{"depths": [3, 4, 6, 3], "optimizer": "muon", "orthogonalizer": "newton_schulz_5", "adamw_lr_other_params": 0.0024}
Rows from block 9 of a small masked image model, named by matrix and row number. Each number is 128 + 24 x the weight over its row's rms, rounded and kept within 0 to 255. All counts start at 0.
After each channel's rows are labels from the 100 images, of 14976, where the channel reaches its highest value: "place" is the part of the image that holds the peak. Only what is clearly more common there than usual is listed. The data: regions of photos with short descriptions (Visual Genome). In brackets: how many of the 100, against the usual share in percent.
# r30: branch 2 reduce pointwise conv (model.blocks.9.r3.0.weight, 96x384x1x1), inputs 288-383

r30.17 [157 126 145 136 148 150 132 146 144  86 173 156  99 199 125 104 127 113 131 136 128 109  97 141 132 117 101 137 125 142 112 138 133 126 112  98 152 129 135 145  99  97  91 167 111 129 132 112 121 141 146 108 154 113 127 151  92 152  93 137 159 100 188 128 135 128 154 129 123 114 130 150  95 114 123 112 132 125 117 107 157 122 108  92 122 107 147 150 172 113 140 134 106 130 111 128]
place: bottom right (40 vs 14.1); bottom left (35 vs 14.1)

r30.40 [142 139 132 178 151 154 121 147 125 127 178 146 128 107 139 156 168 119  98 152 123 148 116 106 145 181 120 108 113 178 141 128  95 115 104 132  91 136 127 151 166 136 144 118 188 112 129  97 120 128 101 131 126 112 127 139 114 138 127 130 130 121 104 175 133 147 158 130 114 125 124 132 131 153 113 117 102  93 147 141 121 158  66 129 133 107 119 127  96 126 106 110 150  97 166  95]
place: top right (61 vs 14.1)

r30.76 [ 83 116 106 179 124 131 128 103 137 114 109  89  92 153 104  68 108 146 125  91 111 119 156 157 115 174 107 114 120 134 145 134 137 137 131  97 143 131 127 115 106 109 145 177 125 108 162  94 128 103 114 118 113 151 142 126 129 128 118 151  94 145  97 129 137 128 101 108  96 147 143 118 139 141 150 133 105 129 133 124 146 120 115 111 121 133 119 125 140 116 117 105 151 164 138 100]
place: top right (56 vs 14.1)

r30.20 [104 128 120 137 141 134 107  91 113 119  92 126  87 133 131 140  91 127 109 100 152 147 149 104 162 109 146  62 116 167 121 140 137 105 153 118 136 143 145 144 104 158 139 130 112 146 101 125 125 130 104 149 121 171 129  83 125 130 130 131 123 144 149 125 146 140 108 102 120 149 154 125 138 136 145 124 140 143  96 189 104 140 143 137 139 144 120 128 115 136 128 103 153  99 106 159]
place: top left (45 vs 14.1)

r30.0 [148 142 116 144 105  88 102 138 231 136 176 150 127 148 127 121 110  95 170 160 129 121 144 105 122 103 126  81 121 143 134 151 136 112  96 136 170 143 149 126 129 116 119 136 140 120 139 110 151 141 147 125 134 136 116 153 135 138 128 127 107 109 105 152 120 164 147 132 144 113 130 139 150 147 133 131 118 152 162 156 136 136 125 144 155 156  95 126  97 124 106 133 146 134 114 144]
place: bottom left (46 vs 14.1)

r30.29 [110 157 158 126 141 118 111  88 120 124  95 141 148 144  93 112 110 159 114 133 115 118 139 120 145 146 112 167 155 126 140 140  88 123 126 183 138 130 133 133 133 147 131 159 137 116  93 112 174 150 138 137 165 138 115 129 101 124 113 108 156  85 104  82 125 148 113 118 104  96 130 123 111 132 108 126 167 142 121 138 123 120 193 103 168 102 139 164 122 111 109 129 119 120 100 142]
place: top left (70 vs 14.1)

r30.87 [174  84  98 113 164 133 138 140 114 126 138  99  96  94 125 141 115 114 114 111 149 132 136 145 103 129 123 114 109  90 136 132 153 131 125 145 121  80 122  96 121 108 144 115 137 123 127 117 136 125 108 164 141 131 118 119 121 100 111 122 122 129 187 128 134 114 116 141 117 119 124 101 156 125 141 116 132 105 125 100 150 127 107 106 110  93  97 122 163 113 110 109  92 115  97 108]
place: top right (37 vs 14.1)

r30.74 [167 112  96 132 131 154 111 133 136 118 166  98 120 112 160 101  98 201 140  99 160 126 107 135 145 119 123  89 103 128 117  95 122 178 119 117 106 129 130 150 132 132 126 128 153 124  83 111 151 143 138 136 157 130 126 133 119 144 114 142 152 152 128 113 178 120 120 139 113 145  94 125 126 100 149 141 142 143 126 121 125 145 207 132 145 175 149 121 179 146 132 122 113 107  91 202]
place: top right (53 vs 14.1)

r30.80 [103 120 141 131 171 163 155  93  97 142 121 149 154  99 146  84 133 128 102  75 117 128 138 155 114 158 120 105  84 137 110 146 182 163 131 117 138 104 138 116 110 109 155 115 133  98  98 135 156 127  88 120 116 112 140 108  83 111 145 122 108 146  96 152 119 127 108 135 124 105 116 151 120 150 127 126 154 118 128 137 115 155  83 119  83 101 132 168  98 139 170 111 123 123 147 153]
place: top left (100 vs 14.1)

r30.21 [122 136 131 136 152 128 147 164 109 155  97 149 108  82 158 103 141  72 124 107 136 117 117  88 149 125 131 119 130 134 146 154 130 123 169 118 122 123 139 119 163 117  86 153 161  94 181 112 102 160 150 158 126 135 136 123 110 169 184 153 112 114 120 114  98 113 103 135 144 134 127 125 127 104  92 141 132 125 134 124 153 133 137 108  96 112 125 104 144 140 123 110 111  98 118 109]
place: top right (79 vs 14.1)

r30.19 [104 120 154 134 161 121 138 121 127 136 134 150 123  79 149 129 125 118 152 176 168 146 102 140 132 119 130 139  94 110 134 139 117  99 123 139 117 115 136 129 140 147 171 146 129 105 145 132  97 103 153  87 147 148 137 110 115 144  75 138 116 135 154 102 147  93 139 103 105 126 108  87 111 121  83 130 166 120 104 154 165 146 147 103 129 122 115 132  69  88 107 121 131 135  86 143]
place: bottom left (48 vs 14.1)

r30.52 [116 137 145 122 124 100 117 101 114  98  79 153 136 107  99 108 122 126 137 109  99  75 113 108 127 111 146 131 122 136 102 143 145 133 147 110 110 122 127 121 158 132 120 136 126 116  99 117 145 106 135 102 125 138 122 141 107 175 137 130 167  97 114 143 118 158 102 116 143 121 127 143 109 111 132 118 147 115 101 103 126 113 130  95 124  75 122 136 138 153 119 105 105 147 122 124]
place: bottom right (35 vs 14.1); top right (34 vs 14.1)

r30.72 [146 167 135 133 119  92 151 159 164 135 149  83  88  71 141 144 103  90 145 137 108 149 106  89 130 136 135 134  98 142 139  90 136  93 126 129 150 148 117 119 107 114 135 124 154 127 102 107 132 136 124 120 109 120 107  94 147 149 126 109 120  98 172 143 104 124 122 152 152 118 132  98 104 130 167 119 110 133 127 137 109 131 152 119  90 126 114 155 139 168 129 158 121 111 132 158]
place: top right (72 vs 14.1)

r30.3 [120 122 129 120 139  81 144 137 135 103 137 198  98 124 159 112 112 114  97 133  99 151 145 108 126 134 119 104 153 116 122  99 129 101 117 136 136 128 126 105 126 108 166 161 129 123 111 137 125 127 134 111 132 115 135 143 168 148 132 134 117 145 116 120  95 119 142 104 133  87 116 103 141 119 120 146 141 148 118 133 135 163 123 140 143  95 128 106 149 131 117 124 146 134 151 104]
place: top right (39 vs 14.1)

r30.54 [115 128 131 123 125 131 124 116 110 135 115  53  64  81 146 120 129 126 113  97 150 109  90 117 107  87 129  85 128  55 112 127 143 135 178 131 120 141 128 157  98 106 107  82 139 143 173 122 123 128 127 153 130  86 130 139 119 132 125 114 171 124 144 123 106  90 125 114 116 110 118  96 110  85 122  90 143 111 118 137 105 123 145 121 122 137 124 116 125 127 160 108 127  93 115 112]
place: centre (27 vs 6.2)

r30.79 [147 127 119 118  88 101 129 107 109 151 123  93 138 120 112 122 124 126 113 128 102 136 150 101 144 105 124 104 111 153 129 129 111  88 113 149 118 122 135 131 123 126 155 143 107 151 144 110 135 116 120 126 141 135 122 130 109 118 113 108 149 122 126 148 110 108 108 121 107 121 129 118  92 129  86 146 122 125 115 118 100 120  88 125 125 124  95 109  74 130 150 108 121  89 133  62]
place: top right (60 vs 14.1)

r30.84 [124 115 134 144 110 138 131 138  69  99 104 157 121 109 150 122 145 137 142 161 141 165 168  97 107 143 130 145 134 177 155 122 135  96 130 127 103 100 126 142 139 143 117 161 106  92 160 116 125 133 144 123 121  96 151 114 114 117  89 133 109 127 142 115 116 116 119 123 106 149 124 126 113 146  91  79 121 156 128 158  96 117 111 126 139 153 121 116 108 152 111  91 107 137 145 168]
place: bottom right (80 vs 14.1)

r30.22 [154 130 115  72  65  85 104 156 174 134 137 191 127 191 139 132 159 120 119  95 109 149 211 130 112 104 154 108 134 117 149 125 104 105 130 111 120  98 143 119 127 116 149 121 126 112 115 136  95 142 138 140 135 124 124 165 179 122 136 163 128 112 148 134  84 112 145 148 145 139 136 136 166 117 123 122 120 122 149 123 130 129 127 144 122 114  70 123 110 131 141 141 150 150 145 146]
place: bottom right (54 vs 14.1); middle right (28 vs 9.4)

r30.51 [142 144 148 161 151 104  99 164 148 147 115 104 137 106 100 153 155 123 125 145 144 196 147 140 160 136 117 154 158 115 135 130 144 140  77 118 132 134 126 144 142 154  95 142 138 130 145 103 128 103 143 152 120 106 105 132  95 131 170 151 177 118 124 113 104 108 112 119 124 125 138 117 135 125 147 139 169 157 138 124 125 120 120 117 128 132 159 119 130 173 154 130 126  95 132 108]
place: top centre (28 vs 9.4)

r30.65 [127  70 131 105 125 130 148 178 127 168 106 135 107 124 130 157 169 114 141  99 126 123 129  93 146 114 119  78  89 161 116 124 120 118 143 150 120 143 111 131  93 129 110 114 142 142  81 151 149 101 113  98 100 122 151 136 118 119  99 122 111 131  78 123 146 140 123 121 137 146 118 152 124 118 116  89 139 142 115 128 101 148 137 111 142 122 135 140 140 156 145 118  92 121 119 149]
place: top right (96 vs 14.1)

r30.56 [115 131 127 147 152 137 102  94 128  88 146 111  80 112 164 110 111  87 157 134 134 103 151 120 127 131 112 118 141 126 125 162 126 150 141 100 145 159 142 144 118 144 156 130 116 110 108 168 122 124 146 126 124 145 136 122 109 101 126  98 124 115 147 149 138 110 101 144 142 118 113 147 122 109 118 115 133 144 106 116 106 138 106 135 127 118 127 110 100  95 111 116 113 130 117 136]
place: top right (34 vs 14.1); middle right (25 vs 9.4)

r30.48 [ 92  84 119 109 144 146 144  81 108 112 109 154 103 105 112 102 118 113 118 112 159 132 179 136 124 155  93  91 117 132 114 145 138 104 122 104 112 144 136 157  96 136 162 140  97  80 116 136 125 126 126 141 150 138 122 117  95 103  99 132 130 119 128  99 122 134 109 110 128 135 153 114 115 123 110 156 124 127 114 110 146 108 115 129  87 101 122 148 121  70 117 142 117 146 134 142]
place: top right (37 vs 14.1)

r30.46 [104 120 101 115 130 132 122 149 128 151 104  83 115 175  81 102 104 165 118 157 107 112 110 152 100 136 106 134 131 101 106 109 154 133  93 121 132 146 137 134 122 141 132  92 154 145 140 124 109 152  84 133 114 144 122  85 112 105 138 143 128 181 155 118  98  97 127  99 115 146 132 120 135 130 132 136 163 127 108  98 117 153 189 113 147 181 111 124 145 118 131  78 114 146 119 114]
place: top left (44 vs 14.1)

r30.16 [134 164 119 157 142 183 104 127 108 128 138  86 122 122  79 154 131 161  83 117 138 127 174 129 115  99 145 137 107  82 125 135 184 115 149 115 143 154 124 127 140 128 182 120 127 135 147 118 110 142 101 140 187 100 120 111 108 156 100 153 101 129 131 146  68 146 146 104 167 133 150 127 108 115 103 125 114 147 188  87 129 158 156 113 144 126 163 135  99  62 158 115 106  84 186 126]
place: middle right (29 vs 9.4); centre (26 vs 6.2)

r30.44 [136 116 127 113 118 111 105 110 141 133 138 143 125 112 122 140 100 146 148 174 123 157 105 129 117 117 104 115 120 138 128 130 120 129 139 135 136 137 144  96 143 131  95 113 100 109 127 114 139 167 109 154 151 144 126 142 108 137 116 157 109 152 151 157 104 114 115  88 134 154  92 101 125  97  77 132 159  90 118 136 153 125 129 125 126  93  97 145 110 111 126 102 145  94 112 120]
place: bottom right (66 vs 14.1)

r30.66 [127 140 143 154 120 121 115 144 144 147 156 128 139 153 113 117 111 185 145 139 139 162 129 159 141  83 138 166  79 170 133 150 108 127 166 116 143 162 150 125 113 123 114 104 129 119 135 166 106 116 143 103 150 156 130 123 147 124 157 166 118 138 153 121 121 127 110 102 128 119 161 130 135 151 126 157 109 145 141 144 145 111  96 130  83 138 140 141 127 135 158 114 135 132 110 124]
place: top left (53 vs 14.1); top centre (32 vs 9.4)

r30.59 [107 149 131 121 111 119 158 104 107 101  98 227 107 148 139 159 141  91 108 158 146 190 123 142 136 196 149 106 138 144 150 112 115 120 123 110 145 165 144 127 137 128 155 118  95 122 156  94 100 143 106 119 102 122 113 109 117 116 102 131 120 116 119 127 136 122 136  98 107 155 130 145 128 110 151  92 128 123 141 141 114 123 117 131 140 137 109 117 123 135 108 110 132 119 166 202]
place: bottom left (42 vs 14.1)

r30.27 [ 91 122 155 131 165 145 138 115 110 135 112 113 128 123 133 110 129 156 113 136 133  94 138 119 137 133 119 128 131 167 156 100 156 163 124 137 100 116 155 139 146 159 143 123 101 140 111 144 127 128 149 113 160 123 132 155  92 135 102 138 113 102 124 146  63  89 115  73 176 128 143 136 142 131 153 131 117 118 125 122 125 159 124 115 106 112 135 135 107 111 122 115 120 105 132 115]
place: top centre (36 vs 9.4); top left (32 vs 14.1)

r30.85 [102  95 126 130 140 117 157 130 106 127  92 139 126 124 130 135 146 140 123 125 128 132 173 140 155 146 100 109  97 154 137 141 169 147 102 124 176  91 134 111 110  95 116  95 113 126 125 109 125 132 139  99 155 113 133 138 101 179 115 153 122 142 149 141 100 123 116 110 181 121 108 136  84 148 148 131 149 153 138 143 160 153 131  76 110 139 119 168 103 103  88 101 108 134 122 107]
place: top centre (54 vs 9.4); top left (44 vs 14.1)

r30.50 [116 124 108 171 155  80 132 133 144 154 124  94 106 124 124 131 101 159  61 172 122 154 136 137 131 115 146 122 129 108 111 129 123 128 119 106 158 175 121 118 137 145  90 148 123 131 145 122 167 162 116 147 123 123 137 140 119 141 116 147 116 125 186 100 117 100 109 139 134 125 137 134 120 146  73 122 111 147 149 123 150  90 136  99 148 149 134 126  76 180 120 158 145  92 107 122]
place: bottom left (44 vs 14.1); top left (34 vs 14.1)

r30.18 [155 106 108 140 157 138 134 180 210 137 149 132 127 123 141  94 125 108 146  94  90 120 114 134 103  89 108  84 153 131 134 115 144 102 131 146 152 137 107 106 130 111 127 140 149 112  91 119 136 138 142 110 113 115 135 121  68 130 119 132 150 146 175 151 129 140 143 109 137 108 145 131 130 112 111 111 143 120 126 132 101 146 109 157 105 113 128 144 124 111 147 148 114 124 125 116]
place: top right (39 vs 14.1)

r30.81 [121  76 121 145 137 133 129 136 112 115 161 123 115  80  96 162 108 156 143 107 123 165 121 103 112 135 144 104 116 151 144 120 106 142 151 152  99 122 113  93  93 132 102  85 138 100 121  93 119 103 143 136 150 102 133 109 106 135  72 117  95 134 115 142 132 137 129 147 126 112 132  95 107 125  97  91 133  97 148 113  92 152 146 157 153 128 126 109 141  90 117 122  73 104  89  87]
place: top right (43 vs 14.1); top centre (37 vs 9.4)

r30.73 [167 119 134 121 136 123 109 131 130  90 184 164 109 145 103 128 139 144 143 125  85 131 134 108 128 169 126 107 103 136 127 124 120 102 146 130 117 121 139 116 151 127 127 129 168 129  94 125 123  93 108 114 169 108 135 138  91 155 126 111 157 137 168  96 130 113 151 133 100 118 139 147 124 150 112 128 103 144 119 127 110 125 105 111 110 107 115 147 121 170 100 128 119 156 142 114]
place: top right (99 vs 14.1)