Weights of a small masked image model: 6.12M parameters.
Rows from block 6, named by matrix and row number. Each number is 128 + 24 x the weight over its row's rms, rounded and kept within 0 to 255. All counts start at 0. Numbers have three digits each. After the name is the row's rms in percent of the matrix's.
# b520: branch 3 second 3x3 conv (model.blocks.6.b5.2.0.weight, 56x56x3x3), inputs 14-27, a 3x3 kernel for each
b520.2 096:152124141156133142147131129098101101135122142102130109135119135174166167122126158145168103121108121114112111137163122089151155144151159090209168085170101087138130115102091096094123115131109153138142102113145127091109081146117106143127150166103116115088092110140142142132096079169109089111056090174166152141107134145117172168130122134179151086183150086147120057156115096166171176
b520.3 098:088140149143111112163077116107158154075109138136112124124094086137111084132154138190122108153136130086112085104125125119119113131140108132178117091142113108130095135140147112111115131111125103138138093124132089094089113083123116142176106097099137128141166135138138109117137099135105100134133145135129098108137080117128091092128148166117079167122106118122150198123126159144179144
b520.4 094:109108163127108171136067148075091152138124148145131138118132125104113109162128134102164159123122127127147121135124129101131121100146138104126066111196046119174068118170165156101103151088132147122132111132144147125108105114090122166130102140105148124148112088110114085135144141138123123146144112128090098096144140115131125135098081082119127109128115120140154114116102116168085168
b520.5 104:100100143136111188126108183120132179111108183111139182133089091108130137119151165133130140122131111111141162136143117091082123100118134135121143110073091130109135116074129106133134117152147130155165148124157101114143121137101104126124129093096096108210130113147137116141173135095126082138138146093102106121098147114132137113130084107135141110103147106184113110109114106111167121
b520.6 106:116081143138122128164116149136097159131149120148133114097120136143156141078139142100112096107129112167130181129125094130133146147112161139125115131110140094124147090106135128161128159144139119101138115145122099144122082121129111138169147165177093129150131125136120104128129179165104098111140101115132122104113079111114103110095108155145137112112131082109122143083112092124137137
b520.7 100:129092145139102180127094160124120137102114148127120111199137123126086138110097104137116119138139131081133120145148147125169147133141137109149112177150097128157117130127129132169152122119124129105104118142127121110098133193155101144116111113119117150150114130113115114127116139161077103132108124156152130167171165124144185143080088113124157155114140110079086131084174124112142113
b520.8 101:077122116094146118084152136116124131109143132123115074158129089130132123148057141139162122113124128103140142140141134167142123125120164136123161165117120194112087114097093120100103119104089115087131160117125154098124119083104119130115146121104176126103140076094134142133089167107125159130124110087158161125142136155137141133100141138126155132136185113095132138142133117169146132
b520.9 106:178087137158154146169119111179086089153105129121123061150125099136138117125140146107095163162112095126110088142138139087130111094141128121171137124136092086146116137127098179118061146106115168115090159126122096105099108103153123115143156179200106159091106151119121114145105129178130099124099122121091094116119119123086097126142124167121153116111103101125108157118114136120090138
b520.10 105:100175129071148126135158109142126172081122126109119101145123108150156171141117130141119121123133114123120123142139093139094118103124101179074138205082065153127076136156129117122098074128162108084122135117110168139071112115139148142145222167105084132126094141136122160116144176105128113082077132109111118140113149106121111112103126113110116115148108139163154133088147135126106092
b520.11 093:146107145128118121129156116127110159097091105184127116130122177133082099168103092160124167166140123161139157144150139154096162130145123147147156166155167164137143131119105144127135128108104133148107157139117116110133139124088118134148104155140112126150127127134108130145110143174186138160161107161153141137145158120133156135128126146133091151156093164168172168105072118141109161
b520.12 104:112118160157147159141137111144117125138122129162126102101130109136136103064110088115126134119143138131156099109149087125153083096161109103139142126140142120095094124156171132138158099107099150123138131102138127118134102141110164179102108141078148138126137109136138143117112108101132147109118128146100099077097153125143162088173141119098126101156126163139141101121123123170146135
b520.13 101:110139149127139163150176153119106120100147174145125175105142104111116150109132194073082113119125144152140162115103116133104077146082097155141114174143120118157141111134114159142124141121126168149160119132125142138112154108113161107128100089075100132145105094139121115114143114112143129131154081120105105098121102104148107122093150179122134157088101157108116139115097148113096134
b520.14 099:143154124124132140125130117103091088117093118091075103171101131128059076134127109115116114179163128133164125110107109104130200134136126112118111115107137132128151115103115110114089108122105111111117092126112107123119109156118144171123088127080129124108118110096157136112118090112111087097146124125128144143148138129167119112118135137138117101208129119067089110158128119176154132
b520.15 102:174155119173099129119116138066156096206203121147077131128114091149134100120084103143156114168116134108108148104121116136103084136112118091129090131111121177119128163174106149124088109113091099089097126109127132124123119090135087115094207131073161129114105119122147159128115106143150108109157109156136101115101134119119109125093124115119127114122159117129126106092140130162170142
b520.16 106:111131100126093122138103163114147156104115103146103140117164175110129146151136127102154132113143149141167173160128157116143125123144167127094129134136080097108098109086145148150142130155143103108145135142138112128092117121164102115097091130115140132140135114111119118122131142101154127132125152098186150156124100162130119141137108116132153117097174163144153079154165131160188149
b520.17 105:176168157147175149129133137160136117149107104121121120099145154069119106072118102143157132145139115127115104146177169125115159158123139141160166092147179093160151096065080102090108093112126114191120104137151113174147070092112121149140116132146112130108107144111132148143100181159142165135197140170121154175145137135166119135130091116140110104106124095159137132093108122135122152
b520.18 097:139156124112143140116087132155102107112125125184157104079102097094093101132146142147101100114118155137097104122102113091118121123155099125094110133133135160140100102085112127078114121103109143189114111136107123137117126170145132134121146133128104127120130153129133123130150142125140116142154118157136103120121136127116121132124114116123100127099097169125097093110121123186146146
b520.19 103:101113151115116154078090133092094097097166181110146146109100120141109126118119140121116104157145109130126134135093098141101124110137137075114107076103189108097141088151076095205123135101114102155159101135161118128135089104104115140146113108134141135113132116097122091099112087106129117153141121183117126122118122107146117098088137113122109153116132158075084115121116112116137128
b520.20 098:112131112108110120147149192128092105115093127102102113093092107099115190096098112121128178126108141097097061135115124123134130113106098147132097114178117120162147096141145098100134107122158140148128131119122129162132135084118141085116164116085131126129117146135139124138133149135138149144172138091125137099116148125124144165159130126120114127121104108123141150148136108128101087
b520.21 104:160152135170135104135128135110126141147141130132160166154126113158138131105151154161113122172148135165130137130171134155150135119155095138128115122103119114100140129108101149158177143108158099138106134135155126132117113168153133153118114128126112126139087100110135142134111065120148125092103078100132164147118131115143158122169140129155136164124093084168106074189148136097089081
b520.22 098:125157145123197159118197123123113131086136153086174111144116093148118088127116092126132095120110109106099141133110100123094118139126179131085103104073101174099142102133136108127135134156144132090114129108127111115135155153153131102107137159130134169115149176131127144102137131133128144149163175155140129151074137133092111114107131121124183138079109089087095150123129130147166143
b520.23 103:135095128148105157126105162118128121093101183133149193104092123132073099161119103134118159131130134157089114110130113112110106111112133161133099152100126133127131118117109134090118106078094101113053163143105127087092109107088113103138164112090122134120151104145120123107109092100129076104165110137121152135121095117110121114111124170140152135126134098111140122157133153101069094
b520.24 102:129140181148162163159139122123178159086110148216147100112121127132159166103168097113102095117115113152103117126116141122117152127107130139153150090138178089121157109121100132084110138120104155108113108082100135131136166141138161098112109150140157136172158113139126123126102092091095110142103090111112148121110113087079117132106147157115138126108121109118123140103122141152116116
b520.25 103:113147133117111129123118087098123085088108085091125097118120116112160139078134092102117096134159141128121127094122138124129189142114114114163101156148160136143149082105108102130089134117080114091112111125130103129105127116158093117154085123147123149143109132115112114171106109127147130154143160145095129157099142178151153167096096132123107163121135161106092090157154148153141113
b520.26 090:108136088091111122103137117096126132131121089041107128107157152094153155071070102161082121145118099139099105113119123130090116118090146119114131124127111150133138132122145110147140080089080106145104114159079139131120088116133135138102146151125141102153158132158174118115156125124110137135110091163115129112137070113138117120080160060124086099075124113094120104101137140087115156
b520.27 097:154164135157200153125129106148139106182201107125156128139104077168170150104123121154113136150156120140103132114110166108127127133189121171124099114125138189127157169162115139111100120102113139157137104178139088134107152108128131121151121105117140137124140106111150116101099139107147141134144152123151152198144144128193145120147124096140164119193127105112154114142158111157156138
b520.28 104:146184139101161133107175207152188186157122162149115111129150113106166149132090107144140119145142138123129134126128153140111152135155156140118150161170156181155117167123123128097097118079102117107121114106087128114114111095110122125128150156157133115076123096088112115106063120152113128152115164161107132157135155133103142151130135113124139100160197123131148157089142133147181135
b520.29 100:147138063128136101102149130123122083111118088102116122154125086114128111136137116138131122129123140146145144140150092152119102114143166165141100152123116100081123124107119128110095110091096122103097145134102136103119132132125145162144079107115107099105114109103111131147159134104137101105131128156178156125138122132135152119192168205140151156093092156096133122171129120160141172
b520.30 103:114119168085077176052082145132137115079159158143164147122112099143099116125116100117119123139144140099123097112117132097089116140175119106078130110140148116140169080119133120141162114126143133144153126147124112108129144164153138165111119069064130116112081088113130127100178109113176123103144106114129114141157114117137120103061123130103104136142114134129141148126137101167139108
b520.31 105:147164173098088119103108119126191136086151147123138132098131132105128136134128143160147138132140113091110120126110142085107123089119169103139086119114104117144113133144095115100103120080099103140154099115107123166122074125128118166139172160153103086121136123151161125148153130091108098103127091125073131130069133107135132127180131190123102121136143154134137096120082081147152162
b520.32 095:123137127106139131089122115111088119129159115087137115110107155102130120135102101094144130127129135132140146091102119118139126103143123071088115114165125099188088175139126147153129150104114117142160128105130110094117142142136121129123085099138167117131117100076088154059128136103101134210105097138132132129089090107117120149156131131123120084107109118125134117098125158136076135
b520.33 094:075107134074111094155158085148127180096142166152151132112121126126135169107116152096139127078121111148137130109116136100114128121112117147107131122140141123166116134095128099094138141156087148149126114113101138174165101090105164164120159147129091157161159178129152147104136144108101120148114117135121128103110122124121114096114093083134100091103138136117138073124124108135121148
b520.34 106:117112148104142155104132131116123153122127156115177125107103141088101153134157154139107143140119145131094145155125131156090103165116104141177142112121140108152140117104109128127120109136117116146106122128117146136140166121101117125118138122125114141122130137126115131093159160138142120105138123112108119138163083108117124140161200191084100173071081145178155155115111135082084115
b520.35 098:078154147137141131159119141143123144117100108118100123099144105104119123133163140064134143089108130094115132081118122127111128100119170204131122175121162149137170136131134141109144143107119116137100164122097171139128110115103103123152119109096092130134127129088170139120123142087182154110126085122116138135116141108135097113164133118135122124149145144141143119111139147145124153
b520.36 098:113135122123092100078096157092085097147104085105081135103108096148122141154114092096117136090121129085104087125115132152140104135129114123073144124100067174151093122113117106139117113132123112125098113130090109104127105112092158162125111123133139124102131154126086104074158128160096113146110101123142132112123091104104128108102116069125140127104109119075137115088161104123123130
b520.37 101:131201114170150084138137112153211134144125076182092077115145135087094124109109107145115118124126139117106112118132144118141111128124137125138111184140125113166114159099132149099139131107129090105124193142141157150133106109167117106086161121095145129134108126087122151093125126133102130131118127185131123114097072108117128155107160154140149143139096106186151170132093159121101161
b520.38 100:107116142124106128134130100098173158125113117173103089115137101096106084132097126130123117097093115100090112147152117137156145135120103082123135121102115171105134118119120133135142121145119081142144146122162124143158148128159144126152130147207090080116121096107123120108127116129102134126151095103116110159088123135143125092099103065115166126104106116091115070105171145105082091
b520.39 103:086127105073131135100106112118158130117132122063130112118133163126095104120135108126116098122167124098101123119093108079084103105115114098061099096111108069093119135132115120131115087100108136113117118114063095101063138137078123140137097133183150140136154154166166135158125107104139103105111160165128109108095109108111132111098122148098155107123127092114084103090087119138154152
b520.40 102:083109142170135133173099118141128153135128145148136078127073118119135152148172186157145166116142123140099112120162155154135138156103100140097140132150141113187158133101110110101111129102104097096127129111139124129123118086089151131083098134141137139115139127124117134148175139091131164173162153117102154161125127122151130139119174129111153162096159141154156113099116120134103135
b520.41 094:169087066181108104128128078136082093132104106154131121133145106063112096107129119084114097155139092120132083112117119106132127075115130145147131132164119109137073120124148174092118122114133143113078175152108185186153179108143107138084120180124113130141098126161144132159102125112153116124111083053121125113098097104142125146143109126126096108139107092152077159124068097087106059
b520.42 103:137121144108128157143120121116116108090138111105131091132097098064075110091106124148134138163146094160130090105123108132135137121116129130115122122112099118107112146141144170156124134143114117130138114163151127112117141183110115134134090126168115135108128141151129130135068110087076125094092070091116138142137141121118101119076079118153085126112113138111111109123120097110110117
b520.43 100:108145145111181093083108141115129108172209166107141117109115118086107200141158167144109119136127107131155116118069141122134101087107128117104085125144110128140134191183113147156115150122092106120106141124167162132104188166083121100139088128195125142089071094129142112135112108126119124105091105127127118099110116120111111121114119192102113177143134144121138121080125074138103104
b520.44 098:118126077138077100099118122116112099132116180079120117135145092128151126168184133079079115099123121113131114077089101107131100151135095138093034135140083180086145131107118095153141079124096150110122146100134132101141081126100143135136154152119112123126140160150111125158115154136133152117106107125124152123105115135143157126128138157126096116099102119109110148111127101097076127
b520.45 100:106123153109144185106135160130133154100104120110134146111128156138088110116128085121091061133119090144147140072094089112102109095093091112135155116122159152093141107099096078099097126147139131126103099120163116139194123170154138162157137060073096117134118122108094103136121111119109108086141112146097129104106112123145149154129073105108098163095098194113121142144116129136102154
b520.46 107:199189111177105132131109173149200076197120084106108144110134124116123115079096133200114129140088115110137148132125121121101115127107107093151100126127095115106095158134097126127158123144216090143134130174128092124082113068109093156201112187144101091095105102116148154118119132136113147116133103103149093164110123118085086098132162149114118157141131146069142146097107150127117136
b520.47 095:142094154137140126164148139128137192137140141158129089077154157105182170139131165118156157107155110138090089113110109141128125145122119134165114125187096133141122148140138161093105141111129145149133138112110144108117086070069134106114092091112167128105132134098120124091116152111144161155147145136094105129099085099151120135144156096103130128092145138174136125164153154121105161
b520.48 097:162074129134102141111149081150089096115106115063128100120120154151091110133114154108145134110125128101100126090128113121123126140070113109132163112116161133145149098120133055089092092099144137130116080088097128169129109131122088105159131159169139119126132136098111083090180166130153105102119094107104145122152133112120090119155107108144125105160112099151104093195123085130130114
b520.49 100:136096106101076086138103116105099139114097124101135105155126108133115095117072144167102124134166154098126170095092110094150146170186159139118131091099140093127145127085100128090117107074109112143138076130126098111106119133185072114154075100096100127124091110111117129125161088096163123135160136165124149142139126122110150151128094122169092094189105142142077095162119142195172176
b520.50 092:102068134139133115116078113144059161104123145123118109113104133079119101139114107095105112085124150154124138108085123129140133108128136102100078096079068129129082142098138149067121150112128135117142122149150115115155098082147109125158137103139131099115106149133115161175124138124080119147126101168135135149131142135129127154114145164089111083113129089061115114057099118106152158
b520.51 101:125133153164081127167074107127174138179117092175162059138149123141121123173138107114140051095132093136129110125113149144117116113137132128143136161132128150116110148124088154100112120080137127137148145162135177136108111102114094133182158180183160106117122127097134126138146129119146138150141122120112103132108110141077109082115123134118131120075099126128156135122120100117097125
b520.52 096:098130089106119139107063094133145144135097136098131098083076085111114083104119137116126125159120093123062155105081110104141115106170125144141062078116126089172146133150146172131134138094106096093104108098078107112123154134141128159165060106086141097129122147133115144143122114129140151136110123137095092116105093107107141115150113088122115138099107158148132085171127107133128140